Weights of a small sound classifier.
Training: 13000 steps, batches of 128.
Data: trained on read English sentences (LibriTTS-R), 15625 training examples.
Rows from block 7, named by matrix and row number. Rows with one number belong to one channel. Each number is 128 + 24 x the weight over its row's rms, rounded and kept within 0 to 255. All counts start at 0. Numbers have three digits each. After the name is the row's rms in percent of the matrix's.
# filt: filter width-3 conv, dilation 4 (model.blocks.7.filt.weight, 256x256x3), inputs 240-255, a 3 kernel for each
# gate: gate width-3 conv, dilation 4 (model.blocks.7.gate.weight, 256x256x3), inputs 240-255, a 3 kernel for each
filt.27 089:105144084123163198118105157123097126132169093111122106137133099116128108124094152113173158156132106116146133112180124102129078148119155152150151
gate.27 090:161131132095106125121151084121097107095138150159110051143096147100104126088141148095152141103150135111088113135102118106099105162118204116133148
filt.28 094:114111143119128130137171110140102151119146109101166166140129151047110098141150121182171142108117087120136156100118103130145132145148126192075135
gate.28 095:138131079104140104122143123172138117129118102101132085062098132162104131113112152126087100130149106097109147144138100133127133098110147121068112
filt.29 103:164128135157110134130151117137154095122155118101157107168120120115129114132101112088176111145110146110134151112152143158130182156092124125167143
gate.29 104:123147134107093098120138097147143113120128133155134120108143137132149095150107094111102156097097151118110139138088177124137064100112114094173128
filt.30 102:146126150173093129113142147141102114142108116116109142121133140142123135137133102139142114159142141127123141163126099127151121129155092095150146
gate.30 103:183113075095131103131144133146140104108152165160155155105150133165159138127114109128123106146085125159139118144183105139143146147115128124159165
filt.31 105:134119121155141079175136071081112129149159110116110163168120153134138113128121147105115133116166150176162105132150140117135106125126102116185141
gate.31 102:170135135181121115102098082135109131093144166125125124149108111130094133174113129148158090105175141120169125115126125129134142131137134108131096
filt.32 110:129120137098152120152129132117098142149091134123106090129136149168110157131119131144101162114118143123149116130118085145170095119140136097161132
gate.32 113:104122118085138125151160113129110107099099144143163107131136169107145137110128135100173139124136171149092149079109171104115107118132151164141127
filt.33 103:104126136124124113135106113114138105146143121137095172127181121132158095108133121079146152120101129118164137088144110189139038143134124127172126
gate.33 099:112162127153109126132130132095130156167077108107128126176097104152085076134088105140125106142139104101102190115075063084135090155145133132134121
filt.34 103:140127121131109084141081137175146144133156155157135126095150118144114142092122151159168104107124110132142150098154125137076144115092088158109116
gate.34 099:110122135153116141129139150135153125105081148145148122097139119139130123122092104080115101100156132127166142145104148140142126106133131140095164
filt.35 090:138107082136121118129094115151140137119146153171129144115109149120115142166150155137114163097148161146107149138126145096117141111118115116126158
gate.35 091:148175114141086137135108142138118112129146152117137151114134143190169120162119136101186100069113136138150121168149121114156153121169161131149119
filt.36 088:137136138098127110154089128156117126105142101124109138147132157113111153133098137140129127127155146121131103126136110115148109078157130126160168
gate.36 093:104071105106150132107128154131158119143153111126166123188124138115122099121169134114102098132128108124139106142134142128087142113105124113109150
filt.37 100:125134100074132119110145164125084148166087120128097122136120103121100094071085135121140130107098142102144124128101117100162125126148117107118118
gate.37 104:108108118147155128171131115156161185141132111137151135137126114141107108115155122128140116143156139136120141106112122172148125137162139133112137
filt.38 087:141139124124130147113106130134112167100139148135133141082164088102098078151118104095140141095136084104121158103135131114103159157120167110171140
gate.38 090:119051131113156137128143167111148084125124126141141113116089117088110121116133132110142108100147154141152096130095111147107092108164080137120141
filt.39 089:135098147161147115109092180128107117107095156078157118132157123112142106111102158111170138129125112177101172113108139121134125115107148151116157
gate.39 091:114116168128123175132138133137146158125144090115137162104135146131147149137148170155131148154121157113175124136129133173121095143161140152128138
filt.40 105:119091173144092120207095128113087106133144090141129149114158134181137136158082150159137129172111120133120141134085098130172147099131156114073161
gate.40 100:082137141093140099175179126119129134174144136156134134166125133126129105116122116128132142108130128110142100092121167133123123194126161164137141
filt.41 104:139136125144126115136145126167174107129096141080165089163113121112116118109110162164178131139095160162103162134139084125168132103123161134127157
gate.41 108:104151136140140161138089169108135121149121127124161130124096153164115130157145116117162137098150160145122144160141113111099101137155140125162138
filt.42 098:148167070089127123072110140112111128110183148163072158167099129151162134110098119084191139121168147107096112166138105106146148137125122108121087
gate.42 098:160143151093086130126164118113159124131107152137141134139130134122129093154106130105150125139150114186135081160111127110098134140194134087155159
filt.43 103:173127154113165116100159134123121117158096147134109140122101148139101139124087131129162105082113130105159096119146136081140125137104156112118151
gate.43 105:096106140107081115141118157148129168120112114087147122123146091147089160101103178081137149114118138133078126132122136146121148095119133135130155
filt.44 099:135143098150135151113097114117082119143108119169128146105162078116139124153185113148156094130102124161133098113175117125137171096096161080123163
gate.44 101:105146114120188142167132110088147126169133155098111104092113163122136106138181175136145151094143142152056150159120134067109137124135120154123114
filt.45 108:148097134123108128155137080165146108077113149101117130118119144124116118146145134130131093143141064128104125141113132120075108136139135130113130
gate.45 104:131163115137115167133145139134102130133119187104138186140124105120124140134131146151105087153156153126117169150116134116125076131138165113106148
filt.46 103:125113105176094153151109116142167095157142150106104113124169159100108113107124148135146129064146125124147158150138135073158179113161097154096103
gate.46 098:108140140165113143110108091126108138168115142125119120117122134111143137138112136142125160146111131095131151129138144110124087120166152130141134
filt.47 101:160098127092147106119156103137149133156139145093154109158123116150111124114173142147132139127134156147129155098116131113127124143138146121134107
gate.47 103:090119174140159132137164164113136128127118130111135103115092149124109153142117163070159158148157087172108108086133130118104126163081119106089115
filt.48 096:115112134101101117141090121171121160133171115114100153157122108109131142114115141125170109145137124133130095140141162141111125143090114129093128
gate.48 100:122106155141163121157092092150082152128117118120179100097114142136138171173075101161109157105145134131124121115125090118116126163183144106160152
filt.49 099:142136145103154141108112112085111130132131111133080157108120146141124140125146129152130124120076113137112086088136113157137085120158111139090109
gate.49 095:159164171145144139125111117116103115136105123136114116117102124158150079172121163131151109200087137130133166194139100117174120147115153175093140
filt.50 105:095117138133105151112111139127118150131165079154127092183129086086149071110150152141100130125135109125130134133094131145163106098138135151115120
gate.50 103:142156095155123149122118146115140116120114164149149130091138092140109076108087117127172103148079096108125116115137088128161130167144131136143127
filt.51 108:115129142152130148096143117078138132114123144117138119127125119094096080114117141130186110129138104114170090138168121148155103115103159098100138
gate.51 113:146125131151127131124078159117141132138162111133155113098080123129148118167101130131139145108091108108142122139146133155147140163102133145150108
filt.52 105:098149139108096159130152119150109147147082150135151119140108117159146148176159141089135113104165167114111141135130108134092104133145128123154122
gate.52 105:128091181124161130104082158127122119142105146149129161140133137105109108137136148151127162114114110095121118113159109157137147106138118123098191
filt.53 095:137154144152118135131130101111136148171142175099118133132130142129160116145141137118134105154107150133115108108113120103129112109170106085124124
gate.53 099:112114116138158178110149143126121131170142142123148139104116145128099131150182115167104107197111105157152123103106132102158174119074094117150138
filt.54 104:111110135119137158132093113141120125135132099101111154113118115106151148156120110170138112140126155133151093134128128100150131130139150153131131
gate.54 103:110112109127184168152106170075120156116129096153100131112137141132123103167126107118119145139119073139119107126122114134093167148145139138143122
filt.55 104:162163158166137171098128116156102129104153149099147095134130118155116102148136146134123091137141165128100137106100129142089128106092140120147084
gate.55 102:110133072113060121140132115112153148128074070149135145121137166135137109084135098147109118133107134140143104110147141113088152155123103077131119
filt.56 102:127113126101121172118096100114126100119144161159115091172143161124093130109118171108128118165115087106141097132100135148148154126171078121121133
gate.56 103:170090121147129145123147143152152137142091154140118118108199103127133170087117168140126100168110113101098138151120128133122157116148164170145109
filt.57 109:136121175122107115104127159140135094134132116160114168133134136118141112119132174164115150122105135079146117125135136173147170141130103125122108
gate.57 101:111114113096122136118134067142137111127125065181099116149125129121124125132138128165117145152115138148095116178107122118169143064132084126122165
filt.58 089:115136055132140101155136144160113124149119102157123077094171165140120087143111112093157174122101095117151128121133135114151099116124145105121140
gate.58 091:136123135158128128116186117118115150107122128132105113130096099128086085116126093158085114107122106127139124167110122151121139128117172161128146
filt.59 093:169118106152118110136114126134076148134118122101136147137186142132099149124119098089148158121127102100155158140103111153124133116093086089135121
gate.59 090:151131123144135118153159132113134138169141108110152148182097142154127129129139123093114094098101107119131073081135147103109140116122139155082125
filt.60 103:128127124133101157118107121128143099152121112107131083136141143114108095151131132104167099152123118147120132137123160108158113169083155097116128
gate.60 103:095199100101126128138139171146100120165084101119163142150143111111178131118136159130104158128134117116112134110105142174119125086172146083104093
filt.61 091:188168144153102156153131102102118146095118155064148126141156130101168138139134135144125144088118148145186089146125110144162082101105154136165158
gate.61 090:101139100147141120109163151103093141104135139157138102159096143163100134108127150112104103125116127121113143133174081098161139113136139157087149
filt.62 099:161109163132137124147137131117106143146093128076137118147122121135080135126118144106139157062163119167108082125096133139123131158144135150105121
gate.62 099:095120117101134169137146115093150112116145121126097129115108090141136138155126155148125136129132135140133136140146095135118133135136155132147130
filt.63 097:125128175104122155094124174150152165142150177109139121121107119110090149106106134123140144134111095102145134165140129142128134117119170140179150
gate.63 097:120117122115129148113172136137100102098113117140104112139150121122151144103101133138151179115121109123132123151130143165162074117130158090113131
filt.64 100:113118101163144086067142152151116108128135144138122137155141134093136094109070103130100114154093115128104091115148101099154133126127116155106115
gate.64 097:137136157135112150140131112150096111127159174130123117131115091109112169154137126108108057140111162151108125106118153142133167123132122153095151
filt.65 093:099122151095094124096169120151161101137137118118150110106145152132177122148134156139113144145147137114155098195131155103094143131141119180170103
gate.65 094:120139164120121118176073087127105157104121127112097113140143116130110120132109125141087166130140148129081118091115141132125138132119159112162131
filt.66 093:101147133136126195134159143072128165156116122109137117154120126091115192157185112133095108147180098108129143107112094146145148163143153162153119
gate.66 096:098151140112144167116129153161099135135126129132151111154153108156165160126096132144144093117147153116130143151119139116149141107107129171117142
filt.67 093:068156113145107131139116097136156143173110137091133127098109138166094152148161054134160126110151195148158122064091142109114097095124141110100127
gate.67 091:160102098103135143119120133149147138134131137111132174124154094134134106093104113140123145081115105151103138176133118101108115166118155115142118
filt.68 107:172143138145113094135125182153117183133118123099130161103148142119138136155110117126123089126138122112116153119126121138138123096137166144103116
gate.68 102:090119142137117113085095096107134093173133151147121120121099129157110161123126108129098149097113119147112100112153161153101113109178114101111121
filt.69 089:163105160134187142109158115152122125149122130145120164130125161104114144131114096185103090161118115102141119120100106113112118141173126121139149
gate.69 088:159130103137137144170142152160146122146120129098150181112144102093091131140123133182088149098139125088072141105113140138131168153177152158131094
filt.70 112:119117151171132132100138144119114093162151121149167130141116120142159096175160116118172135110161139139091132093135114121107154159121111158102137
gate.70 117:144127119137147162077147113114108092108139130128091110151116145099117129181144129097134162138113134153120155090065119095140155114170110139109109
filt.71 106:106202174101106153143147112173102099132131103136128170167161086140157126137130084157181106129146117089118114125148150151145121113135147101125126
gate.71 107:143122103164116124100100149098132122109115138119096109129170126121136135113178095161150147136113097153131112189123126141137141154122158149102133
filt.72 099:117106120162121106151132167123111093121142134149124189158119100150110139120177144078115123151147158148119167094141087135155105149144090159119142
gate.72 095:164149109134129097124078167150138145151100143158114101144141133135127137169143142081117154145167139172090130142147129111143116110189117148100128
filt.73 095:110126124170151110162119172111145142092144139072121156138126143133131128075113115140186112083114133147113139145135126127126132125138095142121128
gate.73 094:132159132139148115120111123128112130139106162101173142100101148146139129100116122122171123068122134137117163101155119098156085118151151153116153
filt.74 093:141174099149142136130122137090166139162148150105129125121106101174092118169128129152118130124188116171118132149146156139128061129184109126128132
gate.74 097:086136144146080167094127161136139126113137136098104147132183130129116111116132090119112111134143116213136145160128152137120135185163147126069119
filt.75 104:149158083149115101168106120132130128140130160105144056113092149148126132101101104135121097132084156136138114141149149110138059090147110129119181
gate.75 109:134134097149121122097112133165127118105134140133099155102149160098086131114093110133135131153087098155092129133137128146159129172126108083088137
filt.76 104:130148080143135154126137129114144119113143132152119117117149138073123089073107143103124086131088115121142095107137109118142093142147161148109187
gate.76 099:101145171176135080159116142117159108139131126133141156088142148145112127119121150129118168153136131143113143096076127190123094138090101100106171
filt.77 095:130152165107140113123143107125119115117117122133146111093138120169089153139132149123137150137087145081122103157146098139155110110125159115140096
gate.77 096:124093162132138103169113134108139109162142136158148120158144080137104111133125126139121166125089073154132128091083105103178108135171143090110158
filt.78 094:112108122155103118144123150112141098139150112119165152099121129101095119139117140149127127088149139112129180109132122146111126104101126104143130
gate.78 089:124153155146119117103144123109141136136141137178138120146151136117126153116070127124169134129152163158085075110136179098106108124101096171125124
filt.79 102:169153117130122122152107133133089107099149125125150114133139108105147173099139126137129130110156143124173138103116114134108137098121091139109149
gate.79 099:044133138104098145157115140133081151124118132199108121112161109121134073140117141105089115153057139097128148142098088138108107122099108137170187
filt.80 097:144147125116130095070118138138102108115162154159152135124110134111139125128144110105114128150103157152109106150127152183134107114141144121136096
gate.80 095:126159153142098137108186125108104131110131144133113140088125082138135111124138155103152127120115157108121159079150098114121153174123096113141118
filt.81 102:125098159125128174119066161125177088122138142167073121117111134116172130097112138114087129147114165100138103111155143120117110152101175108087082
gate.81 105:086080091132175128101095141103144117134150128137140117099113148169151181123134096123144098126085163147149129136127128096119134141140125121109121
filt.82 097:125146123161129159120141178172130108173121158126133114083112127093163116126118112133104123107098097133129130109123128167093112120122143096144127
gate.82 097:160153138155150159064124132126115119130106108118166170134117142108097139080147084128138117151133111111116107164114135148138099095138211126156144
filt.83 094:120147134155119122110132141127105089165161108128112127136105140160101137154107103145142166108096131107158116124156152148119148142115086132103143
gate.83 094:147108164115108142163162144125181131180159131158124158146136133123135124094169150137178149115171108137131174135170129107085109114184121141142126
filt.84 102:135084141137099118127109092113105124148145158107134089110123168098161105164149142092119108136126145131127173123144144132130113121111139094188130
gate.84 102:160123110095153177120120169165153135125116162116119144102162088124103112112094121093121127167120157108127101102093177095090167140166141136128110
filt.85 109:148158086199122156129086129140133122140142120108137058140091115082077112168134125116143110126145124120138113133144145135141147169105129096134151
gate.85 105:152111125142123127156129126098115101136143128160110138167147123147161151175123163118097114164124117116158174113119103114118145126154124094099112
filt.86 095:134125134103122118122100110119107172138111120169073129140156111168092132156140149132163145105086083147151138147148125135137152113151144121131162
gate.86 095:129134122154115105120103134122156137153143124079131145137147107127112133118125124105133109137163115151158131150170095151116164085128169095167152
filt.87 102:115167150095137128137090073108139111108156068142159147074140173105129179103162151124101117133140149160164137117114197152149165130104152110130108
gate.87 106:127062156138083127144107125148126141117155105140105145130106140124136141166067100128107108111155110122122140141122130099086123097074109178079111
filt.88 094:097128167122167124124133155162150120168143148122169111125116171107136138113186130140160082127120131096164119083133104135102112124163087127166140
gate.88 096:164096104157117092107125122124137144087099101129122157098128097139113158103118060104092142153097127143109117126076121124117130128161083159127082
filt.89 102:188081091162147121130153162160149138131171108121146142084105172108129136126168130105105130078152150092104119135157093093139123127135050066097118
gate.89 108:174121116140141113159114105114173103124139156152084093115149153110108145135175111149124113109150066201101149132135126133106144147108106083180142
filt.90 090:122126115086116135101099148100171137136086118146142123107126130139126125180118133132157123135116137135108145119097146187115095134104128175122152
gate.90 094:109083175138139156134120106143078106146144110100152119169110096118115097137135168117109114108156124158089098120190127134147117112140097138140119
filt.91 101:101129140121149128126122142134141142175090100128085091088143102132159143123132091142130170136114095162156137103122095086126089093105152156141103
gate.91 106:152135164131140075161146073118133122149114129127084128140149166112108167149077127111092113090115143147149091116093110104146141112099144108140123
filt.92 100:104132172125152140135102129114114123136064139104129144139114087111104111097157160148078131160079148143126128092115106152158164146131116097093131
gate.92 101:101155162131147109133130132113134125146148147126139142159102095197124156116111128124124142112115136157119127131128115124121092141138134147121141
filt.93 094:143097140131098138146145138103138143155110133086124121118133158138083134133138163150113088118165121108098148143112136121139107141115117113144143
gate.93 094:122111124133148128121127139115133168095124151123143133145085114083123129142110136148169104134086116143136156148087155121113165111140065088132111
filt.94 098:184076143149098122142170123125128139112104114125119134107099093110127121105121135142174040122138119111133149139144128109145107120129102193104118
gate.94 097:105145124141138128168150163119138127137151112139138108152165098166116148122148107154121121123148178137136143147088163139100127132199179146133160
filt.95 105:141086093143092118165097114147126093100132133139151158098108137154151127139121123139095193143112161053141141127136140097147118131151142170160115
gate.95 100:153120124103177140135135106091124121161137080131165111181126130085137098140102139149115107144097119172175068155121114128113163136115134129107154
filt.96 100:110126097133109140146131118164163120131157098141119132128110141088178109176118121151137077113137109111116199077106122117160146178098135095152158
gate.96 099:126101088097151109141114145166123188137132100155138135101142110127143111155097130122086144123167083125107145152174126133152097118123138157111138
filt.97 104:169112091126090132158132175109134150106093184142110127128146089158128135117115127114132116179160134068143153121133108129126110127152158103170132
gate.97 104:138101136172129109127145096140137149091112117094148186134143115134101175162128126104129148142109126168119145154129131161108148168104168103125139
filt.98 100:125129081088147130095124144136161135120120104144118107126121125083115146140158141147130116106121137102125116049148084125135134128149070126161128
gate.98 097:117127106142114088161077112159151129132120111155092157108144136161141165118147111107101137140094121116130150145130120113118135130095156177150121
filt.99 094:091122155132144100078123176091147121128129135170108098150102140118147144148134160127165142113127160105128124142127083192148110130162125108119142
gate.99 090:116130128138102141161136096095121130108151145152144119125159119134121133136092118123137121094145121088134104110150127100126120100173104118128173
filt.100 102:124141141106135126135084109162118159104160133099115062142178118191143101201090170148124121123105133120121133143119204077152144122111100142148122
gate.100 107:141168100140127128146164096113118155108170157130106076132121112128128136144130133168170117149120089098076128112128163122109140144114159141161079
filt.101 105:102181096120149129097116123090083107120117099109130116145145093140128108128094104171107135160101114124153118143143134145129157092099137089158153
gate.101 106:127101145112121088179118156136170112147125137153130141083115155156110136140089125151102141175150141124126165127113140091133114097122106123116108
filt.102 099:098133079125120149101134090125139127105148088141132128092175080095144125091155118122098074107137127135116147136145110109098118113183164133151109
gate.102 092:127144130145119090107131081111109118124130132099110170150149145097086092136138106095168145129152136111116139192067104111175129149130117150170137
filt.103 093:130142145139138116123140127121145085115127155102160120071155124112145101106120105124163166118142142076145150094123150134142125103114134147149105
gate.103 094:049109143097123154144110144160166144108112107138124119118116096130205099092178109126119124065077114137183126098085123127122146124134133123131135
filt.104 102:139142099131083139154122089128124092125119133081177140127118154176111093153147156105152104184121148121126146124166135117067101180108147145135080
gate.104 101:075127122116071129191130103123135087126146116113081110137137124079066132110096117096140086094164114160125117084128165130134095107148160124109102
filt.105 103:126141125087139181099127113140102092127117150131124106141147102152101138131108155158122134108107122153124134178156077120156177110107152157137097
gate.105 101:150141155129157115145142104124115140078134096095143144109151126125104135132111139133115125128141138167135114106102123182142118134113140142126117
filt.106 097:119085126107137136140100160137164097122137099111123114120164088106142087047164124135121109142102147129132171125134130157129134109121154086094160
gate.106 094:115132138105152121095158182140156115107152079165146096100120135154107097087086126129134131114157136113126076162138118128107064085132180153110120
filt.107 109:131130145148157156146148144134114103116126127150155076125139146114172108113144175144123120090152114159135143143150109119126144114111147159145141
gate.107 100:124133133134152150099134154136118114132126137142120137153113149064117134147093126117136066120096085119136140153108135190122131147153163100190144
filt.108 097:170101132120139143112143119105135142142106085133078157066124138114132143076126086115129105158119113108124116070119138135132139139064110134107063
gate.108 104:107132133152152170119181126154120134117107157115125113086116156154111135153149139114094131108136107147111104118187143107080118114123156117110162
filt.109 102:086136153111127152119106127164131134115105121182092123096130155107066142145111101153168136162121166133212103141135117132106134128123165095178099
gate.109 105:114083143112122138133149119079128103147163074112133105125107168141143110148117126141150145117134165104159145135147114158123180152110104120166158
filt.110 103:076144129084106152124079162085159124160115100084121128109127109116087120102115096129125140126169121165090133095099125152139118123155139166161150
gate.110 098:109108158142167121150089169127134150132129146121082099068091147128121122132120108142132087073117131094115115113149075132144099114095134132169138
filt.111 113:096138108143131127137147102106068152139100121099140168150123126086145098137156144122124103115128129170077139091169125087120147163134085147149169
gate.111 108:129143110174118108152101136127162115145096142121125158117115118135075163139094120101156135138105151118121147155101123085151124113128151169121154
filt.112 103:120115144106102098132164130170138105135119130187076126143119149117175134143110123120163060089135096163098108112135127118113131109130136123181164
gate.112 100:147140129125126117156176141151143128125114124117128063074112141120135126097146119154127143142141143134143155130149097142112129136095068081148122
filt.113 091:137127109081136122175171106055107112152074075143110128106137101127098082165128132125201136110138134104120099086143151121149097122169120140112098
gate.113 087:113113080113136195121086122158175143130125157145148111110141126115114143150141105100154104164099088124126155157134145143106126132122124127117142
filt.114 096:110128094148158122154125124114132144088135142129092112079119125117125110119133123085175126143131139080094163131084144149122183129106144111114073
gate.114 099:123066093117114135109156150082162123159126139169129125126131116138092120115165205155134139101087119153121180161136174137102092136169130114155086
filt.115 098:095134130109099113125130144125083108156102111139173136104117131135131134157136125118128133110113129099154149085153160131098116133092136159136102
gate.115 091:161144063100141128126152174119142120148127132129102105108081151126105143118133096128107091114127118165122138092115162093135136105137151144165111
filt.116 107:124137110132165151082134101119148124161126143130171117108128107155112123110147099138110132119127095131112156154120104128140119100128179138109153
gate.116 106:116151105155120084156135139140121108148125114165163133157095130135131078135162098117150140116124087104126118115185093149147113137099085139138154
filt.117 089:093105075137147093188108130114128151141160139161118107124125145186114124073141097118145169112129135118124178189144114124114114126115105145123162
gate.117 092:133152096108136170137096156135179153140117124121142116097109171067061118126098105108107137146180145120154152119123126102097132171172138161095142
filt.118 095:140120128112147127095120129101140114173115145116135105121172120135105164128168177113108120126088103105115150146140109090148099182095127155120177
gate.118 097:144115156127131143134113150120115123099115160154147087105089111168136139107103161124096165123098180097156168108136174118138165152121155104166128
filt.119 100:089120123130114142116122137107149136150126099126136121114131144130126126135164116128118136130086122128158097159107095148143112085139186046142181
gate.119 108:084136089073125140143127112130154146165126131110128154146107089151118151082121139110112117098145122098134141097152132149125080094108149108119194
filt.120 096:095171167126147170130163125121139071122139181129154145126105125181137132133138093120137085142090141096120113137148088122157119101141113145098140
gate.120 093:102134174157147124142158097093150154139095137178133144108122086146108137084171103132113113116079130110164100132141096127121130143124167123162140
filt.121 102:134099131139144131143107111143128100121151180115106123092119124086143150151148178117160166141125146120120108128168113131137142148119163136120151
gate.121 108:130113127125123117149154073130095149151114124085125129120138123090158157143122105159110158161082174141120166144103136059129119144138129109126111
filt.122 101:073180109156117136104074177156114151087158150085145179101153129103152095099151137172086160152135187122137159130100139147116147091163175152122127
gate.122 102:165086117137133128103123095134112146095129142186122138133107158142117149139150104120141092112130142138157101161112083156123148120144161147175140
filt.123 105:136105125109116139096131154136145125108129111149087165146121126106167112117152124046120141159152138167127121141120114122122080135145141125174092
gate.123 102:154137118085127150093130095137174103138170131109185150141161132122142130134180100144153125093137082130126125166133112162074140138116133155153119
filt.124 098:125121145137103128114124136172146112161097147093141091121162129124098131126121125158142137156141158120078172127113121124152130105076130112120101
gate.124 102:128142097121133139127122154150115138104116120146102105097121147140128152139125143137108149100102116134118099158140178125123160094070126140153136
filt.125 105:170181135129102167126143112117093156120108138100170086098148112108126117142150122135170107098130103159159123138131142106117143104113153107143154
gate.125 109:093157126095150120152100088115129119123103125126123116101141203131068157154124128124152104111141129149151119145123143141127149139137083160140112
filt.126 097:125106080119112119168150085124121131099083103157163120094135137138096127129097135121122061097114161134119169165121102136108135101137126117151143
gate.126 094:125101124140144153120111151161128153163097164109101133140097091105168126037134150131137159111133142147113108122132110150157138085182125125128157
filt.127 107:160117138074133133089110128085118103099076087109161136113084156130100091169098164132111108097154107117148098148135110107137114126062145148070108
gate.127 112:118121149136137137161166143106131110156147124122120108136146125119144144116162138117125123152131138105123125139092121139144195129122135085108151
filt.128 091:130133182099167137135134144150139114144122106122120088122128123114107105092115154116105167133163124118130109125197124149163142118084162079148135
gate.128 091:186134125141104116108126156135170105163160154101107138131124096091103156134166161123116158120120160145094140124124132122114148108109162126135126
filt.129 096:130124116125135127141140121118114111110115082144115098147140120168108102096094103160113135118142108144141133080163148138079121102128102106147147
gate.129 094:141150089130111108124145118151116119129107148113118158188112136137135156107150129085129128121121150121123156134193143134119099122115141140140142
filt.130 104:146110085076149116099147109127105143173155129111157147130126117110126146103114180183124118165123156135147131115134117113108078130139168150130126
gate.130 103:064147120142107103162165126131125125130160076149156154145167174146123129096133130103146124141165159123127122073119147105141100149102122164134118
filt.131 099:126117122127142119142136118169173136137156118136146156126112169115126147146138159150091125113132103152084170107123099112139110141148109132108138
gate.131 096:147126144104120127152116135088121116132122130146193155137075126106126085126111129110057135076125114118152096113141066119168152124144123152127113
filt.132 102:101069199099084127103133098124134122106109117105134123107146105136139151148081114120164145132126138143107137112123141113131126067089134080162123
gate.132 101:115126113132149100118165131148094115115155175168102125130105101116148074129151111131119143132103148164169146158125073100146143157144105138117150
filt.133 101:136121106158151159130125103108165110114096114150076118105169156065156097149144082141121165144050104080138128124128138096097128111136133143113141
gate.133 093:128117084138136144081149141139122100123100160089153161141131086140112174110128088122146083113102131129134135140136187165124111088102131112103094
filt.134 094:117156096092130135136146119130130124199102146163133143144145145145125133148137123153123140150141126113124119139127169091151142133077117135118098
gate.134 098:142115129162153130141169118161172130130168145080140118138105125135112108113163115122130131099111142107118182113115132135118108128125132127157141
filt.135 098:179147112107149108108100112142088125123152132105131152117145116152128093066143112141125152148113136113107163081176137150145160132118144136086111
gate.135 096:158184128127107125123097160111144109133130112156164092139116146150073134143146111127110105116103115167122112173068076165102102110164153105115184
filt.136 102:136110109117117135090163158133111149122163152147136137109128094127098108134141141097084125134119107123088178147068145101159091142130141088116139
gate.136 098:176104143178136111164108129147113120148111135123110111142132153109160116130128108118082100120146131141153158112165086115088114115114149126146104
filt.137 105:133170119135112133135106116169153137097154112116101168101139150128123096116128121112059083105093144187147086088130084077153135113139104132112123
gate.137 107:123080129142132149149124119136125115135150116071114142131099129119107126129150138122133085133088114111153166129131120141118155164094102092114144
filt.138 098:161102109118160113117096158171125119145137151158131127152143123186128119132123125152130130127120174162105138148105083129114148151136127158130150
gate.138 095:165110143146138123172104115150119129130111139108120138158126121102142127137106117137098128144167146130125137076082099108098096136138081128149110
filt.139 109:157125108089154152139160111127117114134149109209140062147149118150147148148122143121113119113158120116147128124114132124095189147160165137097105
gate.139 106:106148137122147132119104159148107159115137117154116118077154153162114134115130109152126123149118107146166114111134137127120126128150172145105151
filt.140 095:138118148126073153154152114137116130121119169169127148113121114106139096073085159088118127161146130082128150121124101119157138124132137111140142
gate.140 096:116123110166144125113129114134105087145167131138128161173121134107144138168129110184110149097150122161110165150146131107086112133128130146137138
filt.141 101:133130103133116101150136108090106124102107142132135138110116133124151164143111174144106167126144109163106135126121141134129094159147149097113119
gate.141 098:121110143129130133177119136099141141164148132155108120135092115126103113160186139086116154117145101143139109109132121146094130117195073144107099
filt.142 102:087176113091141141110115103085123127133107124175109143124094149117162140132110137166102116126121174143142101173089121151168120104112132112149134
gate.142 096:100126155141144131097135157162125121109144101185129141122148118147131104108142141138109091113096121132121139123100103160154149116143133165113148
filt.143 091:146095131146145111135119125114177182114132106134111166131163106138122126148128121137131107145170059082141166158113115132112170185136125152154178
gate.143 093:131142081120119109155149123130147122079128142089149104107126097140125120139137160103150054139151127151125163100111169152139122120176126120135161
filt.144 102:130111094143126145155109163113140113127158109144121119122104100119113128114149135157134112111116160123165121149131114139140121168096146176150124
gate.144 100:108166124144157120154116153160143140145136112137109141105107108128117120115146152171136120106084110120156134124104113114169161102104091087115124
filt.145 102:132103143099134140147133145109089142131132075107117092155123139125092142158110138137123156086117121198128106143159111210147085135120098141148154
gate.145 101:111088144127097156131094141157130132128121149094137137103148125123141123167125079133129137145164171089147092110086107098130136105100118141104093
filt.146 097:124149123106122126131116157147110159071110121111079113130101124124149104144110131137107115145080136118141132125129130133100102144120126110131139
gate.146 093:182105127139126156141135167138123177159148160105142133117174098127147128122136132155134139157153130105133125130107116188112118153133104140130069
filt.147 099:150146154100128135132136102114124116082092164135121085123129109111081147152138139145155070103113116167137114123152121091132141129139159149119120
gate.147 102:148130142094137129097159151128163135122113120136103074125113113122125105134131118152125140137121158106130132156155136131123127171146106092174118
filt.148 102:165091132142128145169107137140140125124138102120158106130177178105125147138128095147159114112121125090122106143131098128149091157135175113127076
gate.148 100:134078142160088140071143111145112079118133160162158120166152100096114155123137100069172143132142106168133145158108134148137111094165129113148138
filt.149 106:168085107107148153090114134109146109118134129083138144094097106133070116123112167109136157124144120128137102148100132113139112117160107128123139
gate.149 105:140150091126135161128093154172159092132120147118097151136079128119142104096156101131126139102098158108112111061106163138157180132192097127128158
filt.150 110:133106161152102150153115145103126143119104132127133149152114118097098144142118141122100146126148115138129110161145092125127097121094144103164205
gate.150 116:175070139086132148146141120162104118091097170122153108115147109123144118167077125153130118128138102110122102176141139096118162116138135149101116